config.toml
model = "masked image model"
train_examples = 98430
crop_scale_min = 1
horizontal_flip = false
method = "simmim"
norm = "rmsnorm"
moe = "top_k"
width = 192
lr = 0.0015
eps = 1e-08
precondition_frequency = 16
Rows from block 5 of a small masked image model, named by matrix and row number. Rows with one number within an expert belong to one neuron, the router's apart. Each number is 500 + 25 x the weight over its row's rms, rounded and kept within 0 to 999. All counts start at 0. Numbers have three digits each. After the name is the row's rms in percent of the matrix's.
After each expert's rows are labels from the 100 images, of 14976, where the router gives the expert most weight on average: "peak at" is the part of the image that holds the peak. Only what is clearly more common there than usual is listed. The data: retinal OCT scans (Kermany 2017). In brackets: how many of the 100, against the usual share in percent.
# router: router (model.blocks.5.mlp.router.weight, 8x192, trained with AdamW), inputs 156-191
# up: expert up (model.blocks.5.mlp.up, 8x96x192), inputs 156-191
# down: expert down (model.blocks.5.mlp.down, 8x192x96, transposed), outputs 156-191

# expert 0
router.0 114:537478467482467486500491517508555480510524527495506481486479502481469483478500516499478485521505483512504522
up.0 105:525514522567505496496494497509507509487456529470481525533526512511501518534502452510498497514561494516480486
down.0 105:538513486463462505500511473504507501471504501512508491490453495451507510525502503466516488482456443493518469
up.1 109:499469519493506448495517463486512500506488511499504494510538509511545463527529484501481484522487517470503508
down.1 104:473534525511460488526516524526514516476503501485473493529492493541507526500470495494487505502482534480492497
up.2 102:470543503516497484479470498514510500508508473505496505475535506526492522458491508433512506485519474498460526
down.2 096:506444530538535562475493497536493493535508514476512507522534491500475488518497479540523470507495459449513473
up.3 089:465489497547492471492514514525516495512540483464487535508495498458461534485512496481487458530534516538534478
down.3 095:480507497487482502497464503509471491469492525479536526504449489503495488467486459500492496562483504505461491
up.4 099:474487504510513484484521515509497491505503483494493501532516473477510472533486495503489506492507523507472505
down.4 106:463510514511512527529508483446485509518484507486507533475479470454504534491502514493495536517510548458524452
up.5 110:510504481476492497483444506494531490475545509537509454534501497497504530483506484508527531536508488528449476
down.5 108:513453532456512495477481512507475445507496515460535505532479463490517465549523512467478503466530487504536502
up.6 104:454492465523495465491490472499499490460470533465530546494505518514473499531498456484475511523489513517498492
down.6 101:527473467518554506510510506499504495521491527451480472485508484491511491464515518489505453516502472518488498
up.7 108:476523485495504541506475498486486498480525527493525545462478491497524489454485485498520506520523498536496511
down.7 105:487516464486530483490486497502519487492468496501476485496472548489466496491503540529501508515496511486535517
up.8 100:488491477497508520484546474500482527479484498519480517478484490494450526528508473523488509534494525466471517
down.8 091:502514515515468512454523566518468535483492491491520442494456495508527472482520455487485474514470491517503469
up.9 105:513492513488508501485442554520537492553503473517487481511460503472514526454559505488453475500513454540456547
down.9 095:515484494518522479465468489482489497476499503492448514511491518483490493513493520511498489471485447508520444
up.10 084:499504541521511520499504535495521461487501470520460464473512503514488508502500511471463467476515473489478519
down.10 091:502535481533493524473531535516485525496494510493494490511515484472528548505478493462466469463503470505503485
up.11 091:539498518528486531491478535466483497468516473487500484487492574459526543495486490518487532449512485490491504
down.11 096:526479535513536461528524487537501454467475500487491529506506445520532491468502460464508469516459506516526498
up.12 124:478470496454490495501425530486483478512473552443526512520486473476486433477533500456479482475472472497497508
down.12 125:496488518474498507523506461518504485496478447498503508531490491497522532518453499515500541506496484534461500
up.13 098:499529503517508491464482511489529508473563500489471516516521498467514518513516499500494458483488503464482508
down.13 100:485489468491527516522526496473524494497499481535524536506522501561479531466431501484466536525516494512537518
up.14 103:506490495494521506503450490511539481482478491512488494454478483468515509501543467515511494495470518530496464
down.14 103:524439450470471463524539492529446530551475486483491529500522512499561459484517511495494491536521518454493520
up.15 105:443514526445485482486484489523506491593541502469515492508521510476462475490524473505492468516467489494492509
down.15 110:537478539506517519470505555480493503476535511536466461549480454499504499521503515515526514473509527514508492
up.16 096:512492479508515489474536539464532466512510479497509459489521462492519497513504481469512466510549502486513500
down.16 098:502497527482503519485499460493487498486500511466508480549459514499474498493499490549465484461500442507510502
up.17 098:514505533465496513485497534506558462509553554536509486492484487505468535490482470508498482481499493500482467
down.17 092:524471459521510508494458502480478501475477483487499503499455477532505501474457518495500478505495511471496473
up.18 101:490490494514469539482511516520471452475561532502463463480496501475515512486537468503478487526482474541480503
down.18 097:475498526511484478446516527481503502503495531509500528481493525473519471514510512468475515455501469497517503
up.19 116:543474494500494487501483478480487501461513507470519515500481460508509525561476523505476495498480521511509460
down.19 103:511468516510512521497552542520546487541510476482498526478500505503470484553519462560499475502489523489530469
up.20 120:481512458453484500493522479463528487513480490490526527506465477468449502503508469483506459524536456511507468
down.20 121:494515504510510498489482502552469494478474494529466487492519493498560513499522508479505519530446546473449531
peak at: middle left (28 vs 9.4)

# expert 7
router.7 125:490519526479472499470499559469493528515479519481485496537536480483505461530546486499502503471491542482515500
up.0 117:462450543487502484529477544502500478502495470498476551488515432484524436543494547466516500504493505474505503
down.0 113:513495477486502541484492485521496485511504502506482465508507473512511473481511519487446514512525504494488470
up.1 100:508528461499504533473530519458537561492491533480484473508501505491474492512519474471506497485471493534457500
down.1 097:495532523491448486513510567482504516499448514501511479486502504582510475508567514509467532515491501474513508
up.2 101:521435508528470503515488467510486531502476508458511465540527535505498508502493478540469509463467485506525487
down.2 101:490452499517514497495508456492480476492478540485508484517528550544512531465468520492505497520550523506483512
up.3 091:528487516501512500490558483485481521481420475473497504504503430467551490516482463514517446521538507517522528
down.3 104:539543517496531520490482519532536511498509525554529535484472524481492509518487488540460544510433475525505525
up.4 093:516465459514502520519483505451501486477519506515489450486492493512520487476506491473427452457529514475549498
down.4 096:534541488531513470478515518498529480502452530490533524480486518475536513463568501489496483476467450503494535
up.5 084:519487503518465536454484505490499477480486498467505532500478499452508459528500487516466451482523534501490477
down.5 090:515509506490508493477485523536520455486516534574507515505465471492504488473524524518486506524500483493494492
up.6 088:495486503503507496505511561513467520472465502505467491488514485515534525480487497516521459469535468516526513
down.6 091:472441492486499506490467475478565499539489527530517506505450484502479488525485522509540528487499513481466480
up.7 109:509475496540485453520515547518469472532514495461495500513502439535442525503518501504453503491534494462475473
down.7 104:508506489516470538487496514520499540459490470495513496496529509492575478520487523518532510471480503455515493
up.8 080:523511517451463518504471528556512495493522539535514488484496535529486477504503487487523513521462530463475494
down.8 086:489474495528533498490499479489523449530470505490471468540488501454549509557473519543489459535514541497511478
up.9 094:552493545497507491520463503499463533457543481512489478516557519489509494521507465517509479460526512509531465
down.9 106:470500486536502524493516493519477526518494457504528503508488486525465505483487548530510524518471493433513512
up.10 104:500470491517453507471486499480520516516508434491492491519469517459510475523506481494475523516498493484485450
down.10 109:509508525473551476507467477533500471492525566484489507474512496533505480508442463462474493463498502488537518
up.11 106:507508523546490534490495526483477469547516559502513464529471490470497487498475482471524523518468487517518483
down.11 109:499472495452474495533484512480564524531469484488541537534447464521497476509485445496445512494509486497488484
up.12 104:495481465524478509509480494495517524543516503488511533498497490496488473505477525449477491508483505479527451
down.12 105:448515507507471490498498535496513487494543494517494513530554460520518502465543487500539491475505535488498484
up.13 086:487485523536504490443466506492501515494478514521509455472464494512510526499505494474512504479476493485481533
down.13 091:526477502543499536543521509472493536501440506513506496485516514510510486456505491474539483539517469489502502
up.14 103:521505477501484454483499510448472499518474496466492530506476469472492491496490457487484478487533502497514467
down.14 104:533547516458492531512470482552497505452538492535492527475512490535552496476526522480496493509502476535497522
up.15 099:465517533512504451501517540493530452513508488513510537540516533553506506511524508503448512499517470485542467
down.15 104:515484456549516532450478458467498511462497484437490486536493465487503468530496500502507474499447478504537526
up.16 106:494492532494456519469497541488484499478501509471516543510523473487528478486508497522523468499475503492510526
down.16 106:513538487466525493519494500499517506504487464509492478493450470511536487519509477535476499537521474500503487
up.17 112:513519478511481496457496515472507525505485527503481475512513462475487499516499457509506450464484491481491516
down.17 093:493506507509501538540490506514485521480524522503502473478458519500505474495508500515489506501519483504498500
up.18 103:549528530487489443491531505484505515491516496492482483507493498474531495448545497512550482539529473511523495
down.18 102:510479452475511515494523526502506492493554523542480511522492529507473526518494483494532509520467474484487528
up.19 099:442499519516492479489512491494505520463505495510503507468519483526512512541516477481499482496477537519506521
down.19 088:537488475491472480507509530514498481530454544491512504459512535486514488495530551509504529462548470516479480
up.20 084:510529525510470489509509460493480511520482520468527487523486481509490494477525507545524475495496504536484484
down.20 092:502523461489512485492507464534499481489502485498516482478480571520510513523468536508472525541497527495547482
peak at: bottom right (62 vs 14.1)

# expert 2
router.2 090:502476525470520473501496441520470507513513503508483536515500510517487570554485556507499506488500506476487525
up.0 079:482479530511494496505486519540493486490518525500519458499475497463502499470493451487489478500474496456514465
down.0 081:499508485485498483519538465519536500515520526483498495519494469546488472534536468513470489491455523526513522
up.1 127:529500507508464533460538516455458505518464483522485494506548495541470522542509475518501467519525494545463506
down.1 097:506542520519504512512481537507525478504478530454496528572497476479524500521534474493486473497526481492504468
up.2 115:485497485498523522524473499511514489498548513512475498481482470506487481458466536482500487475518488522503515
down.2 118:507539545557507469495482494485509500492481506508509484549510539522485541527448451486480483460499501503496490
up.3 094:500487536516537540489490521497496503481561566501481506502454512512483455480483497504498483488480445505507537
down.3 094:475477491496471514493541451467513481504506475463521471497501479506493527469473524513510479510520508488511498
up.4 097:481518555472475488490494513494526500505549478500462495515488558495509485539508476489495523504526539486506465
down.4 101:533539495527483528515470488506518483519481528508528512473470490471505509474509505471481482465447497501492486
up.5 083:490528471505513500483506502528478465494455488470475527505503500519523536510501462483529459478466496508513508
down.5 083:445490500530515500520522516521499463490524478511514505485477476519551505465544521527506521535485532464490507
up.6 063:519491499554504499480486451498482473496489485497493501530493469498471512518472419470474451500456450520485504
down.6 065:542543483503508462505465511509502481495461494457476480518479501527505479551499498501513529465549491522539497
up.7 077:530509513492519472476471482518513492518521543513478485501475515499580488500520483537480465505485494479493479
down.7 089:473497501540466563512487467465506498506482478498564518467480510469487493463491472460505488498508503539480534
up.8 123:474475500530460546501505473488502521477475482439520493536547506506540485537458476485523455498529512511509483
down.8 102:520506513477480506503512512514557504499482476552521475497505468549497466469507491514522469506475472478469500
up.9 123:449493442533506513477497495491523547475522483463512481486475460523488506492538510492530513516513503526480450
down.9 091:497554496520499449479505533514509522512464572506484468520468482521507475505545464526481459496534479496499496
up.10 073:507514519561489502501512494489540427514550491449494468496479478454479502470471454472495478513448468514473503
down.10 069:483471458496474537518475485486551508449518495514502504526527496506516493515483501504509476520478567509480530
up.11 104:529516477538538497494484533509454559520428497457496474467498486501497529530496515484529513508487481471517508
down.11 092:487474514509513505510495508522582473517529526523494497502518512500535462518530485525483479481489513488472492
up.12 101:521489496536508518508501486484504511516479516501510500492505473527483513549475454488487491517532480478483541
down.12 093:492458510524506501528474497531528526475523496487497512494478494544509495507554495502525495507501533478496456
up.13 096:522482503503502502479503485496514502478451534478473480493439505509555453519504454507493469494502490516473512
down.13 094:470500502521500528470465486538493498494536455488502522531484488485500507473477485501494494493490519513486490
up.14 084:507547489531475530491533530568534497528500516501500501470527443573510477477496509460487490509470485489504491
down.14 099:477483515464528479484502480490467457463512458521513527516480496481526543481533475534530493479475527491515499
up.15 108:496487508499451479484526481491512544486484496506488461546509517493475490454446495518486530517490496517480482
down.15 109:519470515472499459527481569485500485497495496503560503511491486496516511479507507490486511463470494460494540
up.16 118:500470532510520476487512458470511456485510531549504482514479510488479510508530498450557544458504476524509500
down.16 118:518509533510501492523495515462505504538499474489506502498492479510476475457484514497498503529492490461504511
up.17 087:473559505474496500478505505480514544476519462509502474479478510482475464496474461488506517503448473495487501
down.17 092:514471507506503496464502512508516467512452538514510497546496460507535478493509523538514520532514504502500488
up.18 064:518528519521494548536504512492471469478474484511511526516505504465476504496502451473499455484470454513509523
down.18 067:499481506499525535509525473491526482492565501472510480509523481519495507481540493480477474470534449527502546
up.19 115:503494518520497468472547526495502490469505511526513499501475481487506545518494505494480501485513486521512498
down.19 119:543475477454507524540488485458490489533519500484423482482501514514502501486466491478524510498440474497461513
up.20 108:495510513519507518486513517462521501531534474506500543490495525516515473526570478441481492554526507496516520
down.20 111:539490525510514495532529441484488493503514485504485505494484509511481518504480498497500461461503517486493505
peak at: top right (74 vs 14.1)

# expert 1
router.1 084:517460465492484472481535500491493527508474459496480451517485538498451520488528475500493504487457474464518458
up.0 088:519512477512486489481488498492512481448509507464497470472502519458525518506506501471490494487486477514485497
down.0 086:504542517494531487500523482519500511523506505521482489505527502495488501497537525521513517495490494575495483
up.1 112:526521498456504484464513468433481480503480485513467456526462459498470539489508462539505488485473520482494457
down.1 119:544502496504526450527538539521511508511523524464519512480474510493513522499467520522524507494524492524510490
up.2 110:508507502468493484460489484483513496506496487541499456509511511504497511478503494484466510527548482440473457
down.2 108:446456447454547525476487500500483520485562500494509513520540477542502521534503551478524526497483482484494491
up.3 036:479458528494543490471477526517490437503485561446536520500517439480555509473487464515472487495467507492505508
down.3 043:513500462508458493495520457551504477460453455547481533503520500477557487533509494493493478473481457532461548
up.4 119:507506443530474511471514499520547490518525492576493465512463509522504526486474506505490503488493469494513463
down.4 111:490464502520512468487459497474462490494509496495508497507538502510483492488479478497508516506482556521526519
up.5 095:475526520494455504551523479465459482495521490462466524517511484486498485489518473501491460520513467471490492
down.5 105:506500448467519504483489465500506532468511515492525499498481507499528482494471519510526538548475523467459500
up.6 131:512487511468506475476515504483491454482472483477495502501469508526524534474446499506527486462508463463517521
down.6 114:492509506517522445503511531490495483491514476487501520477484495500514490531488489495485488470555518551514491
up.7 113:519505534538519456501474511478492524480473476540501484472484483471554497510490511525499483480488461488500478
down.7 121:492450515533461482488497518521556433511519493453492475482504488489498501530514446494502497468490468556502485
up.8 096:529482534481484443529530490444442490516504455455492500521517503521487538491477496489512451491534462532497481
down.8 094:478497448495531475491474488530461544428497473492480534495474507489507522515470531516513499524527504487486508
up.9 120:507512514477505500473514467513466489506492540481480493465507465498523559509515501488514480503501452499435502
down.9 114:493534513503448470491524535492489491485478539487492486487495530502494477488528478465439496494524508462495515
up.10 067:510458512460501514490478500511520470477528507481502481491467506459528474511439476488504487510472461515497496
down.10 065:494496501541526500505476511463504565509451499497504511545477497523461481489485469486522495468515512527465497
up.11 110:520487491494467504503559530437496501510491523475507522493452497519509537516514491456520534493509463487488470
down.11 113:477529488485558507475509497510535482489486518495515515506520481489497516482506483527454530507496507458474513
up.12 072:476511478500482487493507467583499448466538538530503487507505515490494499485494494533487516495507488495507493
down.12 074:481512509502506484487496509494485465506501493482546494496515484541481446462527518561505453502521506456529476
up.13 101:498479519483521522491484448503527486555504460482498501514495516515496501479470543524508506499537569499535457
down.13 095:500526453510468492510492472464483471518471449504477491503454488513516472532512483508529477499492471491528503
up.14 113:491479482485498485487484499470500555474511544456536502505456455486518474501510482487496502489521470546525499
down.14 111:473513478538527514507471484502517499499507496499534483493519531521485559479498561476473499538501520471432518
up.15 078:516529513517523448510517553477507537513511520443457512508524474497475508501516445520473514503523481482476487
down.15 083:423507505538503500493501434544485511498494511486523480457499512522488533523442516479537536517489509501471500
up.16 075:474465498539486497477479479517493509532493482537471471510478488465502505524466493497502513478468502493487457
down.16 080:561504503511511519459490522505524533492525553500485518488538545524537466456466509515473525520523497508478536
up.17 082:503467473519493464508514490468483527459525549488504507529511483496480491547543468502511494513512519484453496
down.17 088:536525542477484538421499539499498526500504479527497500497469481517517519501513460504502532494520481478514481
up.18 056:495494525519488490515479523491475450465542518546496520510505482514513499450504458499515462464499475520461522
down.18 064:511528511513516471475481477517510491506534535482497526533502497508520519502507552502446502487454561507519503
up.19 082:483490518501496494484475496517485504534533523508533503501509538510522475465500492461527521485526495474503517
down.19 100:479535471555504538525500481456496545510508498499533505496517478512497531461511553513506499519500501514489495
up.20 092:473479459459461502424502531515473473547496502513516505504507518545491496512508537471502450485498495496480475
down.20 091:459514488441514504503511511527565513442495522495515522513505501505534505465540461508484508504451521514495517
peak at: bottom centre (53 vs 9.4)

# expert 5
router.5 104:509472466508504527543496478534501488497518524496501499495466539474524490526505477499511488500495502518494515
up.0 106:544456526497497511491539500482532491495504511502497533518484484495481478520516488485477470502527493514544524
down.0 102:524500462516491507543482508545499509531491451439537505474560530485462542507501509509492499494488491504469471
up.1 092:448534548456481505509532506514484464477502498446509462513501465532511489501511504527488460518515527489549501
down.1 098:499483476517480507521478525552543513502524507534521493512537484525510523489466512496492536532501509496487462
up.2 096:502474503516557474505516454513532520504520481496523474470508472503505531512506494510503472483448549516522476
down.2 093:492470496432492507459500459462504534500488491500460489488485540492487518487528480518495515449513499526540535
up.3 056:524461512482491511512564524533482502522519446499492470559452451501506513472486455512497503490492464503534495
down.3 061:466493478532507490547501476508486517522515502530469513518493519544487470517515515553492468470460498467502491
up.4 084:461506440521574475504483472521497495530521475484509559486459519496529497507497484553501527478480469481485523
down.4 094:526488552530450496489519536474513484445520502515523488499514511517462507477520479458479493494511500487448503
up.5 089:529488474497472498478477480511514474532528430516490485502523464516491511470538508499490473503497531536500488
down.5 084:526483527503485491498513500491492493474474474481497537534524527462509510456513475505531505500519556505474518
up.6 135:469473525446498505489457549505466467508497524479469500505501521471487528469515517490496471529510511563446501
down.6 109:504481510444483518478538533452429520537494482505474496486545517513462488457518495481471509487534460524511508
up.7 086:513525500497503494531474550477520506442513484503493500521483499510498509497502501484511504532462472513484488
down.7 095:526460487512538506505519444482493502524496504467555530522463501540500495490496486510497443454557493447530504
up.8 143:508545512492525509445499477507513495503549512512473468483505521485492481511524468488481482473529522521493511
down.8 128:493543493464507482498487460482483492518466465509454509463520556533479449552507516528496513511494477504519491
up.9 100:473515458497484546487479531480523515495513511502499486500498532529451509480510490462472500514501475479468501
down.9 106:529523526508485521503494490471506448513482505514496469489485483515553493526505549472551458529499497513507489
up.10 118:516496488477551529466483528500560500519449519517504521475493536490532468493487466468493480523493517506482478
down.10 110:497486486532480479499484512493467488490545513501476492504479525500445478491496490569478442508509491495528505
up.11 104:477500484480524530511494502504504519545531493528509529484490512494472450464550488482492483489473538539477450
down.11 104:510504495470503453516442497500461519460502471516506496513505502513506512517498509512499484444537452501524560
up.12 097:490498533496508494532515502467491501540536460430516510469472482497523478511513506501527507510537503498472528
down.12 095:497498480537479504528469500528501545465518541553512486488530509520509486483560485509458491462497518506491453
up.13 125:507496513516477515457482477510523480524518551457487547458508496482546508498464521522519491492499474459515496
down.13 120:507498474504541495476484523534512486487483509512473451496490442525523494485521494515467534493503502526544522
up.14 094:528471507504450470501488549467523500546503488498536455483491495472488471522439449481493487508515520455520477
down.14 090:488448491517483509525497518533473480483467512516471495507491489545523485487515518503523486496529451524525465
up.15 109:529501448466544561495497475542512487502516502523482533505503512471477465493493491470517504482500485474529459
down.15 104:508517510508508507542499523514479494496470493507508471474477491478526506486526541551512476501487482517505507
up.16 080:483494478474485532465488541500467479489551493480491530489503477465486509483494504509469483505541492508521512
down.16 075:516500487525507479520484456567530501475516496487517475483480502494508531505491499537497536527455508503526504
up.17 099:485510479473483515505456487513524517465517529455507504468459490522538458474488504428504532510521465489470528
down.17 110:510509487497458470511508493504505497545507487495493505462489484474480467510483481475526523507507475528507520
up.18 065:489503460543487480499443493521529498497465484518527486511513497506513516467471489492542482495512479483567536
down.18 079:502510493468437485488515483475463504540501513496501544493453467451529485497530535491500490509498490499506485
up.19 119:481530492538468540457485506483518527483508494447499547495500451486529487505517520414503510506501476494488454
down.19 105:466498510493474440486501542487531471512485466524507478500480489466488511492476493482500486520474502456474467
up.20 106:516495521525506474519515472482520514511474511423493490463485546511486502507481505523503488475526475503517518
down.20 096:458494499476459498538508513535538491488493468508489513481472500454484511517516477473486533478495502472511515
peak at: top left (77 vs 14.1)

# expert 3
router.3 109:513492505544482465510527476480472477453468474496527516557497498509516500492522496521512499490465488488516482
up.0 096:506446518535465495535527562515488481525462519470489555480472476478492480484545464518455508492506503492471509
down.0 107:504461484498484534491517516501524542486533519485529503485481537489503473515513517535450516507514536500458482
up.1 080:476479535499482527502515464508511486467470543514504457511487466488524487505478527530490481582515472468475483
down.1 094:534523506468498494513499567510482537491508541503495486510501491490494501476528457506499483484451490467492478
up.2 097:474478494481529478463492516499471524489483503494520520539513474515549507541541478454535488475497507553499504
down.2 097:542517527496507515425493512467489546528514498528456481504470494527497478510567481550509482501485496490545491
up.3 110:519470560535474518489510505513475493498468515498491522510476497495484459527458467522475520504535496485541530
down.3 103:452499499525468515576524488504537492488469534449520502497529489506524501482522488456483492477490476482446496
up.4 102:451496562526472467496488509534543507502505513482518508510502496492519487500484471512494513443517527494476494
down.4 093:516518499487498519529476507520479513462492533511496484488494537532519511542465493507510522479470474472518498
up.5 089:470509494486465516478517503493501521500487523449490509528470514490491498481471510513494532497482530451505512
down.5 096:549531505475474496594487534517545484510503560498531495478472531521503504466517470507497484497509501473499488
up.6 098:465490476527526499473507476512512473514509530489523509506496513482476515490481519496521545512483428533489529
down.6 099:491496489494474456539504500515500501502481489466543501538536474485489536453465519550534488533478532500485536
up.7 110:470519560525465475469475512505475474502494490465518522506476494478488507508499498502485439541532495487522482
down.7 105:490469493516532499527507510450507489513469484488484486539548475480498546501475537488523539453541532484476489
up.8 100:452472564502502470498510542504531483493496491460492528507523440497565411516491501477518497506491493504517511
down.8 097:477515454509466522513468524504550468486531517518501541550465470544525480510534488456491527514514469507515496
up.9 102:479516529493532511476458464457468511502494501451499453507505488498452521499515463483533486486551491521514476
down.9 111:496486465494504497544496551529485528550490520513516505508477499496526458505519467568507493489524539506507514
up.10 134:544458510511487525516522442563490484544497489499487485527515486495486530489513519494500458474510473539516481
down.10 111:509484544507499480485486507509499507472511523481551493498522453474522496530551466509509502445481516475516526
up.11 103:492473477522475489502521479511511478481544452542483505524474506490481521418536499519471493490479509464495502
down.11 097:472490519494485453503479513543498498513558509473474489441510498456494515495494512501482526498527546517516468
up.12 101:508466481485518479565490503470509465543480472449517507497470474554511483534482531458491493468457486499530491
down.12 102:462508510493516527474507532489495518511498509519484495517503495495537493491534531469483542503542510504509426
up.13 102:472477502531485454464463514454474471569463522453499507541500466520509465526509502505496484487489513504510497
down.13 101:584521507511459483502511502529488516458476471506525537472495522498517510482528514515530494503458496453512519
up.14 115:546510507531458485499491528522521473509533490540485486482494453515464446471506454518510511466500548462509495
down.14 101:497508478516479531474460498466502470485456537458498526491495455502433537498511500471440505472527495522526524
up.15 121:473572483529484490519511508521543519475461480466515494472529492526477522530499508462495514525514488536500454
down.15 107:469491475530492537501524502530473508481485496517503425479500480496483536500499438484518520499505502471515493
up.16 095:498483535448523479515500507512511535495488490498505524493508480504490499517468493496530502467470516496544525
down.16 098:529495522481476494522500538504495499491490547478512516475493465498495550510468474477514442489518475547496527
up.17 098:486530501494488443465493565487533489487496498514488529514512511490529483537492528488454480482512500500469530
down.17 100:484515472470465544479511516500484533560497470505497521479501456514514533476545485490524476533524496510521502
up.18 096:486521492513474480479488527523473481487499494499491485507505503476485471515498481496534517464518516515515517
down.18 104:525538553508516496524503505468476495541484536520513539469477483503503512454526467491478486525515490519489522
up.19 085:535529537536432490471501481515452481494498479480488523533501465494497498485492485484476480477519500534475546
down.19 078:525511520498485458474502468481506466544454471511503539524505485508538496516483485538515501485484507523517542
up.20 097:528468508514483516535476519477474452471474454471506499486544439478483491521484502486484487496505495514465486
down.20 101:432520449477501483505534459524481463478515491511543534504493491525522488492528528498509480517452462498515511
peak at: centre (39 vs 6.2); middle right (29 vs 9.4)

# expert 4
router.4 089:500489512489506490525507489531523503488506491474495542508501515527491493496480497480468508531505521547504500
up.0 126:523543490473459469480505495510527551457476479471482516533522522465515495514509483494479489490493497468490453
down.0 122:513486516530496526512496459510532466538516547473502455482500471493478501463515522530485500508540468511502487
up.1 043:476479495515514490468508478493512469547482493535525479506548475476510551500494442489481469504494451507483492
down.1 043:476496504460508501525481523536517526503465501487464452463512505521485481483504490479466479461492469497523509
up.2 120:479510454469480475521474478499491477524526482496470498500428532563493478479443491549473506518461475471519521
down.2 118:532497502553453509482482488468535497534484485492506502493500503460498496525569512483491509481484498521490497
up.3 102:481488535523473493503499464511479481534504475498472576478458462470472484495448474484469520507478489502529492
down.3 099:577526477538427452503514529476473496453507504484523443470526555512522512484505528482487489476542516528500491
up.4 119:495502437521491528500492486475515508464516525478519514511505506495509547490515479518500511533482492487510477
down.4 109:496521510505468491507486554499502521514458489508476485493506482542490462472562464506528524490527535520506530
up.5 098:464521517490467485486489481504538477548530505519536468482522488501525492510520512504499481506511509489494463
down.5 100:575511474482501526499468535491477529541485537497488506500502533469486469510454504469537549488517501534517546
up.6 130:488492487452530455511502474492523517491491504510520510477492547455472541522484496494507545510489487510507465
down.6 113:484512496491466484500547466511510488463516518534529481556501475532483517462494460530480429515553485497484498
up.7 096:462469490509508499514452453457503504512491503471513513504526515506452460482502476493450511478480465465513507
down.7 112:495479510491539484520505502512492498497529512545520502492464497597552512515468494468517495473516497501500490
up.8 108:509502550473554475508488499506507510499541501461478474453526475473468534516512474475489518481518526477490515
down.8 111:480520488518478531518476536532465482511482495469501486547458487488506497490462496509518490503479476493516491
up.9 066:486505462548482455457488523516484515505531501513500506486530503518483508493495497505530521487536497531490475
down.9 066:516488505483455494530502452482525513526471491481471498530516545507470496527525527504488456474526512489480520
up.10 121:507483517488507474475547477501514526481519527480520521475505580493521526508474488509495507508478503508544468
down.10 106:459490489461530543509447508515462468561485449530483535522529450496485477454497499464481482465484521478457522
up.11 099:473536488494508533535514503486569490517472496529492498493510507457483492445481422472486503453463504525501528
down.11 108:500531537498484523494521489469487529498493508484520460480482521546526498536503554496491476482500477437506538
up.12 114:523498543578452518471516517463521496456490463479556527522528495461514507478504520495512473482500542477493477
down.12 102:530483502487521508519521529479481513536533558494479497523479509519435499514528482535489493487531518531487503
up.13 092:501470505527506478476554494461544428484549512472478480448516492510465513510496515495507539504494507497527479
down.13 095:485494562488538485512513454499487510502452521543511493526522544489526493493503521481477478502531527515455505
up.14 071:493491562470481461469464513501507529531529539487499504472475471463523494464509482524505526509458504471537481
down.14 077:503492493488529475498518497506512480476460474468543473476555512545456512524525512533485516476498537505498517
up.15 074:487468522486499486466493514487543490528530484497506489548480462473488501471501460453480496517489443459473450
down.15 077:514503448490505471492472525480499477519490460482491547482546533516436454490476521519517510465540471532502528
up.16 095:507518515497478471512500520519508470494543499507504499510477546514455533496467501507548503554491504488476547
down.16 101:496484527488526507506508473463457506482530460503534472481534498482537504484526467494539482446536497526509443
up.17 127:476484505537478484505466535521517535478448509477505524509510490493496513501532500509516478534496513495519506
down.17 108:493509493461520477473527510514516510479549499513503439517498465483498500502496507480484525520510506529519443
up.18 098:490545531498509497489423487502511517525513427511535481475497470524517538512524493481497532532478502460505513
down.18 098:524515557509464473514513513471479484481500526522491497526523500497496497491497521515484504518535487519483537
up.19 056:474520504509483484469496511491501499526536522521515520519529503543487512479495491489488459518477459485505530
down.19 060:531515482499524561519499462520508508521514458490516508475529560478524517486469488462505442478492486483499527
up.20 100:545546514492458447492466522509532477550533483513516538507497532464515523467518497544477493529499460487466539
down.20 110:500499472523465512549486502483512513477458507489481453496484474490503484489489499522473457481492516522528460
peak at: centre (35 vs 6.2); top centre (32 vs 9.4)